config.toml
loss = "mse"
eps = 1e-08
warmup_steps = 1520
Rows from block 2 of the encoder, named by matrix and row number. Rows with one number belong to one neuron. Each number is 128 + 32 x the weight over its row's rms, rounded and kept within 0 to 255. All counts start at 0. Numbers have three digits each. After the name is the row's rms in percent of the matrix's.
# u: gMLP up (value half) (encoder.blocks.2.mixer.u.weight, 256x256), inputs 0-127
# v: gMLP up (gate half) (encoder.blocks.2.mixer.v.weight, 256x256), inputs 0-127
# out: gMLP down (encoder.blocks.2.mixer.out.weight, 256x256, transposed), outputs 0-127
u.63 111:179088144153049160085103123106123148135125095093138103129102154123092141131151111080160161095112074185104109208118150164162122160103152105113176072203132109129119130149125095171144112104123144169134135152158150107146123130186129094101208146115096149141073130142094116098163122125170118109172151190136168100110149195179104127139126176135156129068147183152087127140119146143184154177087
u.64 102:075126127114087073145150150100145097151130107119158162171127098090107137107147120153131176140145130111122123149148135228127169139074118159167080117160133183073124108079136140134155145188110106122122092073064142097136191132174101118130090118133114091203128173127111135168161045156107183151075168105100111124133120143146179181173073112094112069136133132175097087175139147122163098100122
u.65 097:119178139107108098081096099077069111071103136062128135080153154104137101121109120104082151114141154110119136166172139113167142127092089124137129114110136150129129115099129114123155128163153118114101152151109172110058122110107064169137141150159129047119165062114161094111147089133119149090165193138181108090056138085102126074112077089148083140145119120164165119100143123124135178078113
u.66 096:118140130103087097122151113138096081055126120149181154105088164163201128108136134079122218179079130153207134167128175126124075121132076126130087065097100153155104191067141061147138155136120179135121170089113112099151179146166137189112116108108119148171077096131140099149166180101141166141136156130082093107124100188099116066080162098119062199104118152164126115124149186133154073154136
u.67 093:144099101183072112091164119182093145110110173076134149122171180149108093079144144077124112077074111125161080131142101130109091152101146151165108133139123088107123158088124093143086117171095134127151070135099110109152101107175061121134129141118224148115154068074146112175164137127177137137136136063158109105104170149091142150137109150137065129155155094214097104129186208130112126122141
u.68 089:170115072097145121170116094135068132186161102132144105174087135152112095115099087127061163091104110117087124140127156169122161127162129148113169153129076151122098140074123129177098125148128128214120061186148154095122148118126128159155116158202128134147151106146117135147114112105142159124110110129126122149113099104166139116178150107126088125163159119119222073227122134043123122178180
u.69 093:140122101113087081088150112110115133057167158088092118108123124114089138078146134205103116136125143080123134172135148105113061145080164154104173125104091089109161154111086129081103098176086119143129104173113136107145145083131066106123169115114091104125090108088087086176105148182122181123117151141088149105069118131114096150155133105151095119201138124084128139168131125163121127143137
u.70 101:178149099117116111153148133122125120081112160133084147151105132147189187125076073083110068137162154072181108137134078183145093141129082120178154129139119141104127078142133091169170131156033139083113150151112126054138102160171116145085101161146138136154110104142136154122118127076148101082097099140102084106090123086162145102121129127096148108127120162188138146120160105119143116168089
u.71 100:142149133075118134125142150141106183043103113105152126075161109092085113163117162111132078109147100164116107085187125087176108098165117084066142118109076059135107088102099150154137144123120154130136140129092162086143120119153151097087117147101104144155146100144112155115109138160118155058150117127181091105160193081115136087100077132186131120104198133097065124193067105104096144189114
u.72 086:101166132149157183129136102166074089109137102176170205111130110137146133112128084075072097121070110114111098079134187098106083181155143109126088095082174185145117099152144100091111127101133105164170102157138193129111153149113087124142133139066106138198117130098162096090186183123123168168127079115090159084092126109130165171170108139123163159097121110124191109076076081107122138174102
u.73 100:151167131127156045134111133088189173201152131127143167156104180131118092193080078115090109153117146108093142116141148158118119156101114114170098159117130126119117129153086134093112089176135175157072119108170162173111096098144161161143122118068134098090130128134120105117127130161133132126162185115066137115124162109104124101138098156101195219110178099128154069181090141110121106120109
u.74 092:153121189146119116127169112091081095113199141125142124128078162140096131136143135136113108107104110156157164153054161146133085201214185124130098127132169121120199170104130114063139148061147102193110145097102103086115158104091119112070126162088145101083131082094165115181087124104102120154144181103091099112065119135143111095160173162113101157104140148124149154138129084102090131138119
u.75 115:153058058142142124129141109136101128094102071134123097194105162174153131112128106155084097123089072157062113136175109211082117124096127124139107017176155141110205076145133125138141119154137133140117103060133152061092088176107164165121123128152106073134106145133173148146106136135128107157159071157169152132168120096097115132154075174107078071196171130112185132125127158178080154087128
u.76 091:134202191098087143109144085169105162166129091139129055111107120102104092143128091111122100098157164099154107108073165159099105161126147125136154151156119104107137147152092165152103070144093095222151127195163161150143081125145191082164106166108103101122178171137068131147183115061141094127102170094082130114127153089148073143132090165183051128140103094064105144160064148093124142157160
u.77 098:119089104158156190090117125144213150105100090099137096122130185108116139150187080066123151096145151126149162139119129100130148189154164097107125118128068147131160103141122085115053086136145148117162129136149165115062142112121143144096121206130130157129108137079126194152144133107104193077147158151174131089071100131218135164096093119158078120124158136086146170150171123114092119150136
u.78 110:137115132135094131122108182112120127102143160172039091175144130165113145152106089137103155087155118097098109160157111156086085092058097091058125139176107141112068090089148162136140111171076128090166161159104100161137153135182135063138154107083204135142173159120171102130114158102195116088112078125066147137147108079076096145083163146088134118166128169154113164088151115146105152059098
u.79 094:079156132130183125116117123124132091071159194138099138135118073106121141166152157143069172212109141156157186177107141060074114125097150088132112146040149142148083179053160155112175107137153106074162098136170128091076122104121089130123163120114105134169136108086118141110132140147133151128185188088124131135076108176143138123126187114076134163166135168125119085094136161061112102102103
u.80 102:099104185087124118137150143094159185128128149182106071141112135190156109167112143145116075080111068129068139058135145097078177141178145133164130115142152104141159139117139096063136145087065092130075164174113157115121142152121150110097090103129121083119087051120084115103110174095111137073105177131075200055138144084157151082159137163129127167120130101174146115190081145080114068132153
u.81 125:088077202107171114111131117134113091154127151125153134151138101139106119095153093123082139108129139122144075154116074045122133148166180104126171088143071124147119134120130124128110130102124119130065166096143136151108126182125061142160116138172141120136059187152163150142107135174132076097100147228121168098119120068140155124082176124160103151100149163115113121089100143169116117112142
u.82 082:210134202107139124067132160061160124107086082164085183140100094096113088166104134112142154127128128173153159140097119135101125163149162121183142150085072130137125103133119121117146134113066124129164148191129102098115157159133109198095104158160138107142132128140144156110131114164169145060142150074169093153101083103146146213105152148180127217135116183143107122106122115129158127151169
u.83 104:100154122207129082113140123128073175117129168100180148158163141143130169135126078168144102153125167074187106157107074073125160171081092171103152150150086189132082148187109141088084131078080128121101151142126087116090141202168119058143119173093139103153153112097149142112088178165116183107159190153095146140127122120094163079164135166108141149095116137150101073127102139134128097226129
u.84 082:106089166159180154121158099131070137170175141136176126135136107177124101107168146134104119108132162146115145145118111119088169120152079146069132071182180128129109150163059098113120117136144139158128100173100065147151179101096120158066110053114129132107111096113137222151115123160149104205123182131076150107134118070083105118118140117161181147163109118111074104107127126087170125075095
u.85 115:109133137163077141146139110106121158153109097138092169147112128194090147086127185089198138156072124134178077163144133072120102145153150132135032178085079146052132147111101157090122122102150079150125117116204165116129179203104167100101112153097155143062091168123142134115084174149094165132170137114081148114104174149088117148146150128157152115118106094128137100100152153099125098145111
u.86 093:103082160148170119114085163161132155096141154167194146161131139084166150137120179134127176160136135172108173084108215146170121092152144115140130063148152077125106079164163109174194160156116144126117160070032104112096102091103149110140187162135101073079192103184141060096124141127114114163148151110136176124161087079118120084137118159096116114132128142125117153137142091131131131050176
u.87 112:200111169121106103138090188095145122089167142064094116134102145138109158111169110086164120106141180199149142106174115122095102087140099041159152068106097145055069130137175088206059101176131122112169158102140113080153103124075101102156131153119100127186085167154097089083106090175190137152105135113110170168109178103150158131153143111119090082112169153078087084139112161150109105159151
u.88 100:128061138109108111118176124096042117109148108089125145152151118128118087126108123085134151112122152127132110137086097114129115122074123176055083057119101119137145117108074087123167095122133122117127104109134107118130178177107108163167170080155151115123092130152101090113150059129178129158124068105125151073142100130076108148089180207122112144087159102074114115180098097070131120179126
u.89 087:132121147116171164120135126111134141074137076128117122108087080127170160106159171185069159143098175146100114081176134072094154176126089105120106113127079168124102117075155148165149114109163129089108131058144071123112160086139102093082138124135108081131102174142197094202102095125202116136149115087110144102057094093048134153114110079129141171121144099109134142121094117151129161132133
u.90 107:181149145095149081155145140150136187172126142105096159089077133123097096131145133070128173056178131141124084074165124146117060142084137121127134125119171111096046123122157161109140165137101118113058188136099147139114046134088109115116108186169114177159100128146151139123086172115100111121147138172177092125085101169145085173170144084139132174089140130137139145112062097180107164124103
u.91 081:140119136136064078108160106152074085094140142102167094176129176184117123134126153111196141100088106150187155162108117112175107131114116084074158118133149142169084106098143152193074180129130059185174159071138082105208157077133122129142159091077109143135161106117067162139130079087178122134137191070069100169126136099129118143137151111137101076158152140131162087098108101130119078124084
u.92 109:119176123092140123112148105164114120097121067152057137076133114163199084097068086209106095166097065169105164126169139122109099084149118174111166117093125158135116109136160108185169188148102121090137106166133094093176166115092095136100127122168162206148102104133129122094155113144143193105186063112080109119114120094134142065144108165105177110153177113146148131174104102198114141187127
u.93 096:074148150133085161134081094109163142144126164146086162174113119147153149154070078174113090157111150135107116140162076106136096110114105157149173081134166112110103117162149151108152166111146141092137179150152162081125051126171132148085149082152133108132117155176151071141123160200102128148102124077140154181165172109123153100153123116114141116128131147116157131056144107131125094200158
u.94 095:121199104144143122131127158127140125118103147128136192154088117071186165133119112081123135159133083113121124075195095101146125145101178124096121142140112109139110154148152112180198153096166064099105092133148132079099111135175113096125152154072092161108099144179113158130101166107171116129115129149102188101146114181143156101089107116093157161155154122146128127077132160122073147111138
u.95 121:142132152120065144166160136110112145153137121124112105159060110114111081136155158041123083146176082148124151146078086134167169200118161080109093180133123146112092146142076129228101163150126113118124107155158150110115106085118070100140083128142153174174151109128130144080157156120126078185175097181140089109097191174076110080126186138123144106138136105160116123105130116156121070136068
u.96 114:128152132179108206197148088160177131116110107105132142194094156150117138115133079131128155146137115145054109163156158112149134100087122184140173118148195114162127163105119152089101126154135114117105179155140134109097090122154100166062171181139084112069079104106142142183111106114121114143210126133126034139164112111175107107099064125100181147093128143146124110215100135183100100175134
u.97 081:121146116108209081104146175162123117102175121151126073142121097093127111100095109095101147213172083159094118134132122088120149075129203129132091092167081116105103091105112093135058141124128170169090146202132135138138095117076137140160157078104137142170121129110100134158128147108189190128141149119111111111112160126132119168135105191082152127122146140169148124089097198118167160132144
v.63 103:105139124191134118105124096120106102093115160125070133085118120141139127116156115144131078103170075089088137104121127111139137118136043149070127143139154171104122118135146143125099133096102144166139160139207118181106122099136175096151097156127151164193203164153149167162092069122177120110111132166130124102150118106135177102196120131121143109139136140105073100106108139161150137114141
v.64 104:122143173168174103082168113095148101109116129126144108144106109152084123132128170170131176123104067108083166139127084129179105139161100188134178146121178135133133173169130159075080122100129152089133150147110203127156121167135093139046063153182138145131106127084098114147117142097153081128118138113123118168108131097138098152162176083068193139117121109149121088157114066165148123153145
v.65 106:182134102113144079112139112145152098159137128120170110146065142148123139096133103107179113158066125127064124177106177129124119175084126183136164115147123151146116160123158131141195130150182136175146097180134124155051093146103086120134134110089119096134133133107111169119114151079077060148142144171107106093107095106086149116163161149127143116154083155133149140145120127176133192150128
v.66 096:112103185109158139202143109152160101089103123095120119125090095226163111109162200115119149111165141165106132051145186131251098144115150111123089138106135123078122104109123077100183123130121147156166122147155120071149075139112074143135112092120151136133139123094083131152103102129136113137100127175162138110165136216207173136163147120122095113123181117109185149159125112154206171140093
v.67 110:146126118041103138108154144113100121098127131129112113141071101197094088133150101102084147094132114178123101150188144138105099177109142133104133124171195173106170146131130099136169078081109170105061149116085135177122099054123154093215138163104109089139109146130129164105148141159163108205231095152075162122110071058185130068102135138178142142140119142112133148108150158108080134125141
v.68 086:134101096111132106107131147143132085166139108107170151139117115145114097096114128197109092124133090146170138133184102168184102211138119123143162160129116126182072134158136114044149102128160129143097214108115101133121152089113095186144135163126166118122107102178077114122141078161105192125134179143158111158124093122160153157114104078174093064119142127113144089116165076123090090137151
v.69 106:169125092133102070086102159088094118058146117123111131122082165091123118175154122129117088134116165090142158103068176176110147093191122080158154095139138120196149120144160139173142107117185132098120114168148154085151203137101144098111191159143145050122072110173106126098166106115177168079143193167081139119206068086120113129149114174086080154168105202126141116145131158168123091137143
v.70 122:162114147127150183116164107158089140096101168138080101153210121123099137193188095059172127110166088145183079120084096181164072156041114166116122102172093178179077094112063147160110113066157122120126132121131163121137120072081101121120135140110116135126110118091129145161159156133096119184122183132050112072158096130111118170142211110124111172133176093180127138108131100133099148123172
v.71 107:125168071158146174067146109154159153149121124133104115140126164114191120058059157183125160125119170158208116096062108130094102123176118162096124080107184110195152126133157139121179111109125152136134166081096105130155172152144112160057165165075095149072135092057179102079127126162128137122175109140127127130132099069086127105112197118135169141132143114140105047121148112094161098144054
v.72 109:157072133134122187108149153167115140107097186160085106115208157114120163115088084092112129080157166136130086106122099169115111071137148180128122159152093096117106148153120107126090118124150094135162155112130134146125168203127074115186089112096148186092125169089121123101157102123153173123087112117181136138060135163128132142142131108148159147157189107155161107116080159153138223106134
v.73 091:095110141116087142083120115112117183161139104105174163138179173090067172139129061123109161099135097120153172157159148096146092129195137159137150151095117143130119095090132157143120090128089176157108124157119095140107146116115186106113121175155123171114117060187110166121151126196079127084182153100108060124103148192095089172093091125090121169160107177124105103100113138118157146141179
v.74 101:077109084117156191122178124128117147098147120082130095137195169101152144105127137146143126146144134158192127122195115157163087126128138108204108209092146113102158104112065166106101116143116160123120117120112098132169100140150090152132156130082110108131069122138102118100150191151095170147127150116091149078066173170144158121147151118112130146155093111134125122141151094109113121074109
v.75 116:091127123208166135149127081151143117209079068114140140135146070069148097118151101083128143136110148126093160119179097108178114137110100092124116087075078139074134086111090153112115059146132158128182136131152094131112170166123132115123128139126162088120121151155187065142116115082124106132127110139145138183170105117086076127140090153112115170142157179149096128085104137119151161066109
v.76 095:171109131081104110193117076143103146169144125139149163099122147112076116123143113137095104122092072130075064108152085098106073165102158137158171102091139108154134128184125087174107082120157226125089137089082149172114134133147132063098173147116081168172164110132109147121152157137130146071059107145127136190082130125170113093174162121117136104091165157173170140051165111117162115071104
v.77 097:115063111154117146126152138103142059156131104158104119114071122086077142122111149072104166149164169151139159099131109183119118186088157077094066113112071167138145107122125131111116106169120118153165109146119103160092146141094143165137095083084147133119167084130209159044143060138138083128100136149173115100135100094175116115119093123171147150122124129116125130110136138129103157144154
v.78 092:126110139123157126102132164052160132194137054093157170144134149118092121127150146138149172120115132161162108154132167194072064086092158137140133141120083078127144115106092138118112118162131145167120151120152062143109100167137144139121139172090149073128166124134085095142100119132153145077171135175130127117191112121095112123193100145140064131083145069167167175131136063085101132168151
v.79 100:151182180112123090130164175094160122190071142152139176067158133147114141173135095111091136143132086160126112078064108149160113125129125150105147102120151105181111131095090145122086132147135112118067103158130095127107154144107149074138120121090134096083096122074130104165071087085156099094165116111155124122173125100105086112123151102150147103139190122112111090102114174142150124174160
v.80 093:133133151145097179181087076175078146130093146136146106126107200147124136172206150128177119154080116118129112082133118126159147100129144129084154155207093116130161134145130102052153181103103125184176130115099105109139116130166106078103154135126140134115149128073074138108156141150093182102145118094113119125101186137148094077159111142134030111124105124112104147187127134110177161124117
v.81 108:207104165114177077148122138073135128122118152096124177189114132136142117158164098100154141156139186093075167127193135148158099119096154154077114083135079193112132078141140181126107136084115131139132151093125194127121152177092119135098139186111133151154143100111143151141113143122096083145114159092057155155092176131076126097114131157122146125120140068143115134095161125086069200088116
v.82 085:103160131102111156155138086186147153090109145131079086124156086106082133084131160111091149083136122142164098157130140145156104073123133170135096148110108123114102136086075186074123099154132083122116109138189082101114103154127093155135110121185123127126128205076155108145137120101114112155160100201167060099110078101113076140122169117158118112192102166117154147149180103106121116166104
v.83 109:081125129094101086125101096175052124164219095182111127087153101095159152092140064156158124124094058100110103148164153076089111119080139133126083072114086161140094093104120098113096080138136140166103096186091138055146082099118165115114110142130154109138174161133147153183140127095179095174081126132213154112126096136118138138099139113132118090108157091136142103100080114129102152128150
v.84 078:156134091146124112101109124109130093080127067114167085146094176118107124147169115107180163119120224127156124129081126091134124172158153108132156099155172152142155138206098135089151110140101107126150169110136117189113138099131121119192173143096149148112170074121170132110102145098148183168088168101101108142168138121185111090071166093116202096138106127113097157121135102079129101138146
v.85 106:141118108110137117101106139104149173176116093112105171140161153128149151124130102113110158067151096130136144145088143111171145122163118144134177069150153100147150118162177193082089157120118199113186117199064094116138198181122119112128124112058121102122109136125131145110099093122121075127133116135088050149138183111086022110087137120143179120089101119113138193093118056135129118134097
v.86 114:154140119134105131119160064138083171115135131118084137098146156161103149115160184084080127121120171114120155057107152130141100138128137128130140077084110074092135099168118078145150146116177178150151076060065124255143094140131123139161191175154105134128138091153107080169158188132091113135124083138119123145155108146132060108160146161126113116097166129229136061078109143125199125135177
v.87 108:121093169131107148082168107168133110048194120137146085120092068136101066126142154129155204123104136115128193070122184108110169203119128114116126110101128076128094073157101090118144124122116124144140129114125131147158186072133159144112084146161090074103147153128135163134095160113174217144140155100181151107124113108126069149109129110137125093156076105106097111117113122152142116097151
v.88 112:091155082130174128183091155108163114059110167164131113178114129124137074064188144169124133139142135121155107129129072103137102166099191136141133129142094161074142149109113100175129082130153139092125128114129157139103118155114108110154137129077144085091161141083144129134147177151140111139145075176112115129057129195114121133112142119128109177107118169158108160140114199179172165122163
v.89 108:066189132096142117106174198125110139181100185111129112132208120142118136139097100100124151144114078087111092146157090114096161103097136103087147163141123099149076128087187122138152169107127171122110199135115144116124127139072089103129098093094095119083169177104054169095118087051109115153087097129160170121116090170141115079109145109152160121123122145135158161081056076185141148042129
v.90 081:148127104144082074129122140133077161085131122130139173055109186067208039093154175156105148092104159123108098125109157161102140120219114172154148064147125156114117087134126139170128132160113126157103108126102107157146129149085168165068156161114148146077166116150061201116156085116182132117143141129110103194102156108175152164143153109086080173080112129113168164134168094182155120108140
v.91 072:171116104118109147172143128181115114124174184142110064161110182073122114159104138158186130114126164125103061147141079066108075126122133142050142088126105126071092114104138206135163137171099091080120092163100103121135135175133117116133199090133143113172176160103142107143149040173163139076090146090161060126140132086100108186148070151106127147161100149117136072101089163086143157136131
v.92 114:091113163170157159139093105151161147148127167159170129164160140140070117137154128161142195119175149100124095112144111121100157124097117177056133131212134179103072148132187112137158069128113160166173090085079118077129090140164129094045162139109106088110152184146125119084128111140148107138165090174137104119152136146116173132115131151072092163130159067111088154108137146110139168128147
v.93 114:155108156091078093133100140106115144090104185117164155072135129176114141160140133098167121133090171135132120114157146100132166152145162085118152190096104121132155083143111121158150115087105168105133103134130124171117099141098098139158151101166166074144139084149155056112154163083076084111137075202138122110120060130113113143114147076160195207142147068147101133116109141133112117150085
v.94 112:093141197142118104138103105104122139135142104121105096112148166114132185138107130115106061128121148155074084126119102088110119060183149133138163112168115137133113127135081159152106135175092202128148162176119106153135057152152162159145096104161174152122193188159105093170108141122104149158093138136115139126133100089151120053104129102143135116157141177143157171099099136091177146164097
v.95 099:100126212117103112117082126117085158125213104122105173080128182108165134111131185125144097117126064136142115162065139161218083175098118123175101106137150135168163158157115077192120114132121084080099107127081124133138129134147176151157108184117069105179093155086109151075160086162099178144155200098138149134098153132113131122191183166179068123123136114132100175117131125136147106131066
v.96 128:116157131115099128112150161184112168137132128051103112140174096090074103140088155163133121138174165140115070135152085119146128154121117070147116120172155137141119166150163106181163133136119106125141189123112095106086109134144133159166113137125151144107092099123144070179093121148084103165089081087165105112179114167149110154114148147181215096215130146116158175172108140149140130087119
v.97 092:102154147114120220101142149064114158068099122121100093111130119206139122121137138166131150110074117114116162062054134073178163141125134105119090134088163140154140099159189117171108113139181111127126126121148118140108073130114100141118147134166120084119178129122127130157117121128161126163122171088163152061091102147135150137120146118076110124047063146167155150064093116178117152135121
out.63 109:133119165130137139206152150148095099125150134151107170199144156182135073079121188059134093109160122137065112162126153098172130084123087140111169154150075155151098163152142111070134088074135118177089094129150165189186142122099094134143119105154121128146172193088118110093089096122108104149155109152105083075085125115133050129120122038107161126136102166122151114193101057105155129152117
out.64 108:078106137129132116157057087132096176114127075111141179162141148078168108120096143097146128172130139106119122123131172097214121154158153138086096197158118148075103069148049131147119091114118114108095110129172106144052104196149157119102169102079121097092125095126163086119113168142118118124140137067202122173148175138163122172100151072163127156138109155165130173144152159144130122154079
out.65 091:105122087154069173140082107042149129148169163108050174119153117115128096127138131102173111097145075104069091155087128085117106138071135114143094140078165146126155190090150091163114183191121131112127087116146137138141155106102123142166170118144220169114110088168085153155168083135222206095139113109107210097156146135112154131159126137158118165101164121138183134127155098116129113088116
out.66 092:173142097164148142157163149109100124140150158066100163184158169136150175150183119182125134054171147101180162152133118102134090082169101147126093184102138162111101146124189078095186120127160152144110122116174124137107162117139093166130095135081146112190138092100088163100120113100155066122150088158194175141132153155131055156107129147194119084162139104119118068150106132183154123138130
out.67 090:137106090105148089069172184140122179164081098123105083121146102158116141144096116189100086086113074132138126102129090111146109128135117165082139158118129118169160163107151124125138169166115202089129118088094208168176132130115157075152139079094121088124150052155144176136116115118120088141126077131156148149105204098137122079102168147108135084133130118199179126131173172183158165091179
out.68 091:086144072142166117092159169095127067104159101129134162106158106137141086142091177157138192113147139107145094142126117090125165165198134115165161114152123079152101148105211105120171156109106113159137178085099138143150144092154130198121104073114197082141146109123160097153131121103190125117149133095129089157135116150111177168134196095118081103131148139135181086123116182124139190165134
out.69 096:117132195142154089145150147118100114106160112095126109111105110116156125119122157107120159102138115087130148136143131218125130113103153130120088203175103113150124137104118117145052100122132197110063139169103150102098164129133148165107153148112143181124062124102114106190067118153109101145177098171136129085130150162130125138128130212092126077210137148144100059166079130085146161112108
out.70 109:149123171126094105111113147086140111129120138161117181157153095089166123153116167059133146149077122130122167149146142079096126096142108162122088149125166109094160161106203153149063102132164146142127137154167132137118169126169165150084070107117057105068081147167120109086145158084122167135132069103092104137060159130087118097140113114118148120101124186106193177149123125084168083118146
out.71 103:119104130124112161188112123123139179119097173114063144100128157154150095164178138120115143078131125173207149122124076130131115102124191159084157090127068168202153150127089154115143100168141107204122172101065126160101164095131107109144090089137160100171149160081104119138107122122174115046121057162157163095104127139142102119126186146098149167104109111142092113131114131056135152020189
out.72 093:095132113120138138109158190102118195116125127114111178125137104116146136137164108137105188164151095082119147118055128165106143128168140127118158096120127131133161084101155122145097164068117145154150193102055190128153115102141142120129130154134102102105138153113129106176083105141123135112176141148143121114141137137132163161142169125064148113095114149137149161088119078079137119150144
out.73 101:197124144147124171118167164102172159136146161124200065121183122126058184066135115145143155158127131161112181158146137094106126172096112121122159144112070154123117121135120120109072065145144169097128104178112092155137145173132125167140116084129103143124154167138124130101151113127169123128072137082103133159116157119137178084142170143131124160037077155163128149130156181122160175175131
out.74 100:124139166143122152139206171112114128128108115173139125161150152117134096146090096117138096094109096114115080136135094122126071118134116111148086117131125136141103117119168166141145135127153083104084115162134099116141152162172160155137105142092185095149169097047113096151081076103146145130142084125168057141157181166149146154165129139164202099179164102127175122120033172128165106183122
out.75 099:141165159145119125145135113100088096160156142143069108104115116119064156160224130148123127132140161073152121132147148180121138105118103110148124069139144111156140083118161086158107129161137167129118090100126077135156166169106144127038103122134129123105129111063166121172129122142097120138127129119061097173116116130191133106132139154099110142121154175084068125110148070178134105135193
out.76 095:182203139152141119143155104127135077086139113130128138123114127170170108155114123128101159162149078120070128089116166101132112075132083134179120109172146064135100125123199133104127065101141116175104102089156148129133155124115146152117129159075143144134077110098118162162099139097123114097141127126106135072046135133099060093108068129145096133094148111075120135073089172210143124117071
out.77 108:121105170166106162047141102125123120181128123151113150131201083114121167129109077117176136107089135089146063148121133140092050049149159152100126169106174141160105118139140145131122161131132112085153121149155150144119040099131088107187105126131133158154083074136126131115135202121091179115103123158130125111117172213186141147128156114118162121164156193141154112078139150110142129077074
out.78 130:144098133151125142118120121082095100157102101088129108164138091126147128109098154104080135092119147150128112112099126164119124162092071166109147147078160175234127117160081119183083132140114109148105146126101124161144187107137148114143111151110188113117131083122140035159151113058132117136143125148183117078074170071169149093141105144172147158186118073097112137140165130095103128090142
out.79 092:134181119065102163066151099154114063141088130112094093136085083101121109148143089132150170120168183170098112138144176088128151157103109169141097143112182146094151142162162112121161104160119166152129131156100136136109172117142103155146122109153157144184085102122079122135129188107073167124093140119155109104108126152113102160166157126123136142104070188064187147164099124070142068135083
out.80 107:094121147093171141120197131225079155117165135144090147090127180127161091102096149109139128145136122158167078143161066072090158104093114101135101120141141102160132091112180113157164158108131103105170108152118092143110145062125207131095128152154128156138111096140165154134145158134125098144164076145109105136072098201129131128086108137095128111100133146101104107126144101063149101081065
out.81 121:163116165106122115148147120132159169116113055179145119111129160097144166113170106137143133175157075155174099143117206142132098098177175145106177136106125053158130145167122191105089091101115206112069121111135156113136152152146093091219105130183117162116208138106143162157079171145077076122123155129172177151125124145165101168142156069122159079068139127118123159115113122171097129179121
out.82 095:131154116160109167167138163129132157125148139089148174177135145039156153133141130088158103118139131105075130113095141101125090110151167117144208137072074092110140094136150134114153178116135094151054174123104097135129077033201143128186090139125155141120134088125134121120184167113087120089114080093138107151108141194127209098157090147133130131124135152139120140105158182152132102086091
out.83 092:080156142126133059186167179097156177078136113147088088158109111130151035151135147126130119103101143131108136100113061166142115177162067170092069104097120132086142165086125136133190093161097153135124130148195100104140163129135155158167061075085122119173180139159097103125125104070165148130154137130131104140075070145110090114144131176103159101098107181130131145182138170141109155143172
out.84 090:096091127120144166130108102120120176110127115125181109152105149152078110129136098173137090124110186153087090120191168122066102123099097125140121082087150053101143105111137157106132124163118092136131121121214139104079161099093088177121116121124145123164140101132148176124070109157148139120154182082089137123131129138175091154139118078170140134115136146112104147115092085122137130109114
out.85 113:135099118183139148155137101097148084170116148183160147164151176119162093087091107138170192154100194140159136156092161121150174106182139159083106103098175106177158116101142120122125140157149154154087173120145144099084165156130078146105126162110088162151148148179123043140168088219118122128107183155108134130120138097110102132118135108119171136092109121159101131156051123188132119140160
out.86 097:153145091141148154173135083122164120155156089112167144141168150117126140154100138154094141100172159112083141180120117170128133090144135157129162141096140083149165157095132067134110086195123157083115122173141135064156125163114146133149140117106087095145110110128080126097134201124136121191115104148137115115108102096135130085093181124147107104150156121160156051089078134180166166086132
out.87 107:151101119078140169127240143149157201083120124173188097156124187113121107142098145105103123105152194175122177133073079122125128068109122111160104116115090184147132147067112082125144149148153113077067098146126093137150090083109101149146150135185147128109127137085099075130125126179054095142137175141139135156097131151144107079167155166168200193176144089127152221148169101176166164071148
out.88 116:153164127184155156137107154106097126149105070212134107121075097180166158100127079128170138124110102132103137126160083129119122063083065104076126083123110115181104117136171189142116185148169144130096099128102166092161087159102163128057100139099119155094152141100115127121161151155111142094182140090124064189152153185094136123121060124073129088151139122063123158117153080179104112141140
out.89 092:179086153089126134173154151085145102091099109113186062127107119101151171132105107129062109141092088172109116138159095116118118066141147138118184098157114130186079165077118128155071133094144134158117133126103137150170103124135129138137100140114169117129141148103141169174103151087075120090079147098101191138119121087134097148214119085111143146066169149130130218117103153098173124123092
out.90 109:102087152139160144136110105131123109117206124141113100160159105151085088118159092135081128099085164152117116137032118093179100117123119102176136129113107112136159129165129108136146164100153076142174149115050122153118121148169145103114094191200158144113140134146099134130183146093116162143097137165167098098153166126136158126103180146111155048122136104160094123108119178164091139133124
out.91 096:153104161130133067143080070104129147173099110133119102125120145150104157170087066133125066156070083054176065087128120144131113114124143143108088128138102159121116113155124180112145180119123119132100076098153131100147110143109089160114065079120139162092097172115113175097189144125140192102119113103171131077184108083166140187113157141130126150103119096113107128148099068134107068094137
out.92 107:117092145090140111150139129081129095118131125125138135142147108103114116183176127132181053155042169165120174199147126211040114080104167112158153084145155155130170129108113118152088091080139108124181125131079146133079130160171088133149128100123130083148156158145109168161127086159132163126118143085171153099174118113128085171140078124090205108127088127102157126109151109102097071165150
out.93 089:128126137150107121138117150126157092163113082134188149131158138100088169128125177186092111173101104086132145099142045093106134150113098173129089127179106135125170163122138116152093116154123124073136181084116112151196163144069091163103201107157116107150083241124164108142122123138129068127058133149120148179202103136105143104094146118161108111161127106126140124032130084193111161112122
out.94 097:082175165137164159084170154120116186166115126185113095085105124137125129112157132139146158130128133121100101119094111098096147095150126093162150069136109103115154136099088141140101110147033142099130109150150167162216114155108087168085108167089151164108125130139124184102150131181133125090161207125161080096120176150087175151149115122142092145091126148174154123129067106101130107103150
out.95 105:121143117114152091173070069123127162111198098095107088091108160095085132115175109113159095127150073138125159104160144167120137045082162093138108129163134129108113140121110132124170080147106149105123139172136170095155149096154144098118160202198141162146147130111110164160155124125090167091069129145121107129108057138126178101192133148105099194138140164081155119189151162064155086103073
out.96 092:129133121168123084050134140109096117064115140135102127114129105126088144099073133134199108146132079118099108139110142095131142141079152131106108139096157168119146097154151081084102045078105104084140158127111156160079127122084113064127181157144100163094076104191148119018119164126132143083167127174160075108082072177097151157164106139059082079179134098131090099122110118101056132140120
out.97 092:122161164133172122113101120105117125079158205085134111118110068126146160094123155137135161173121058116107151079099147139158075121148130142100105106131186128101091108117166161136127102133143164166122111174198123106125113166085119167101153082138113119121102124154096122186159090217152135074167088126132124114096063125039092064150135113149159159123092108141089094106101139114136127076166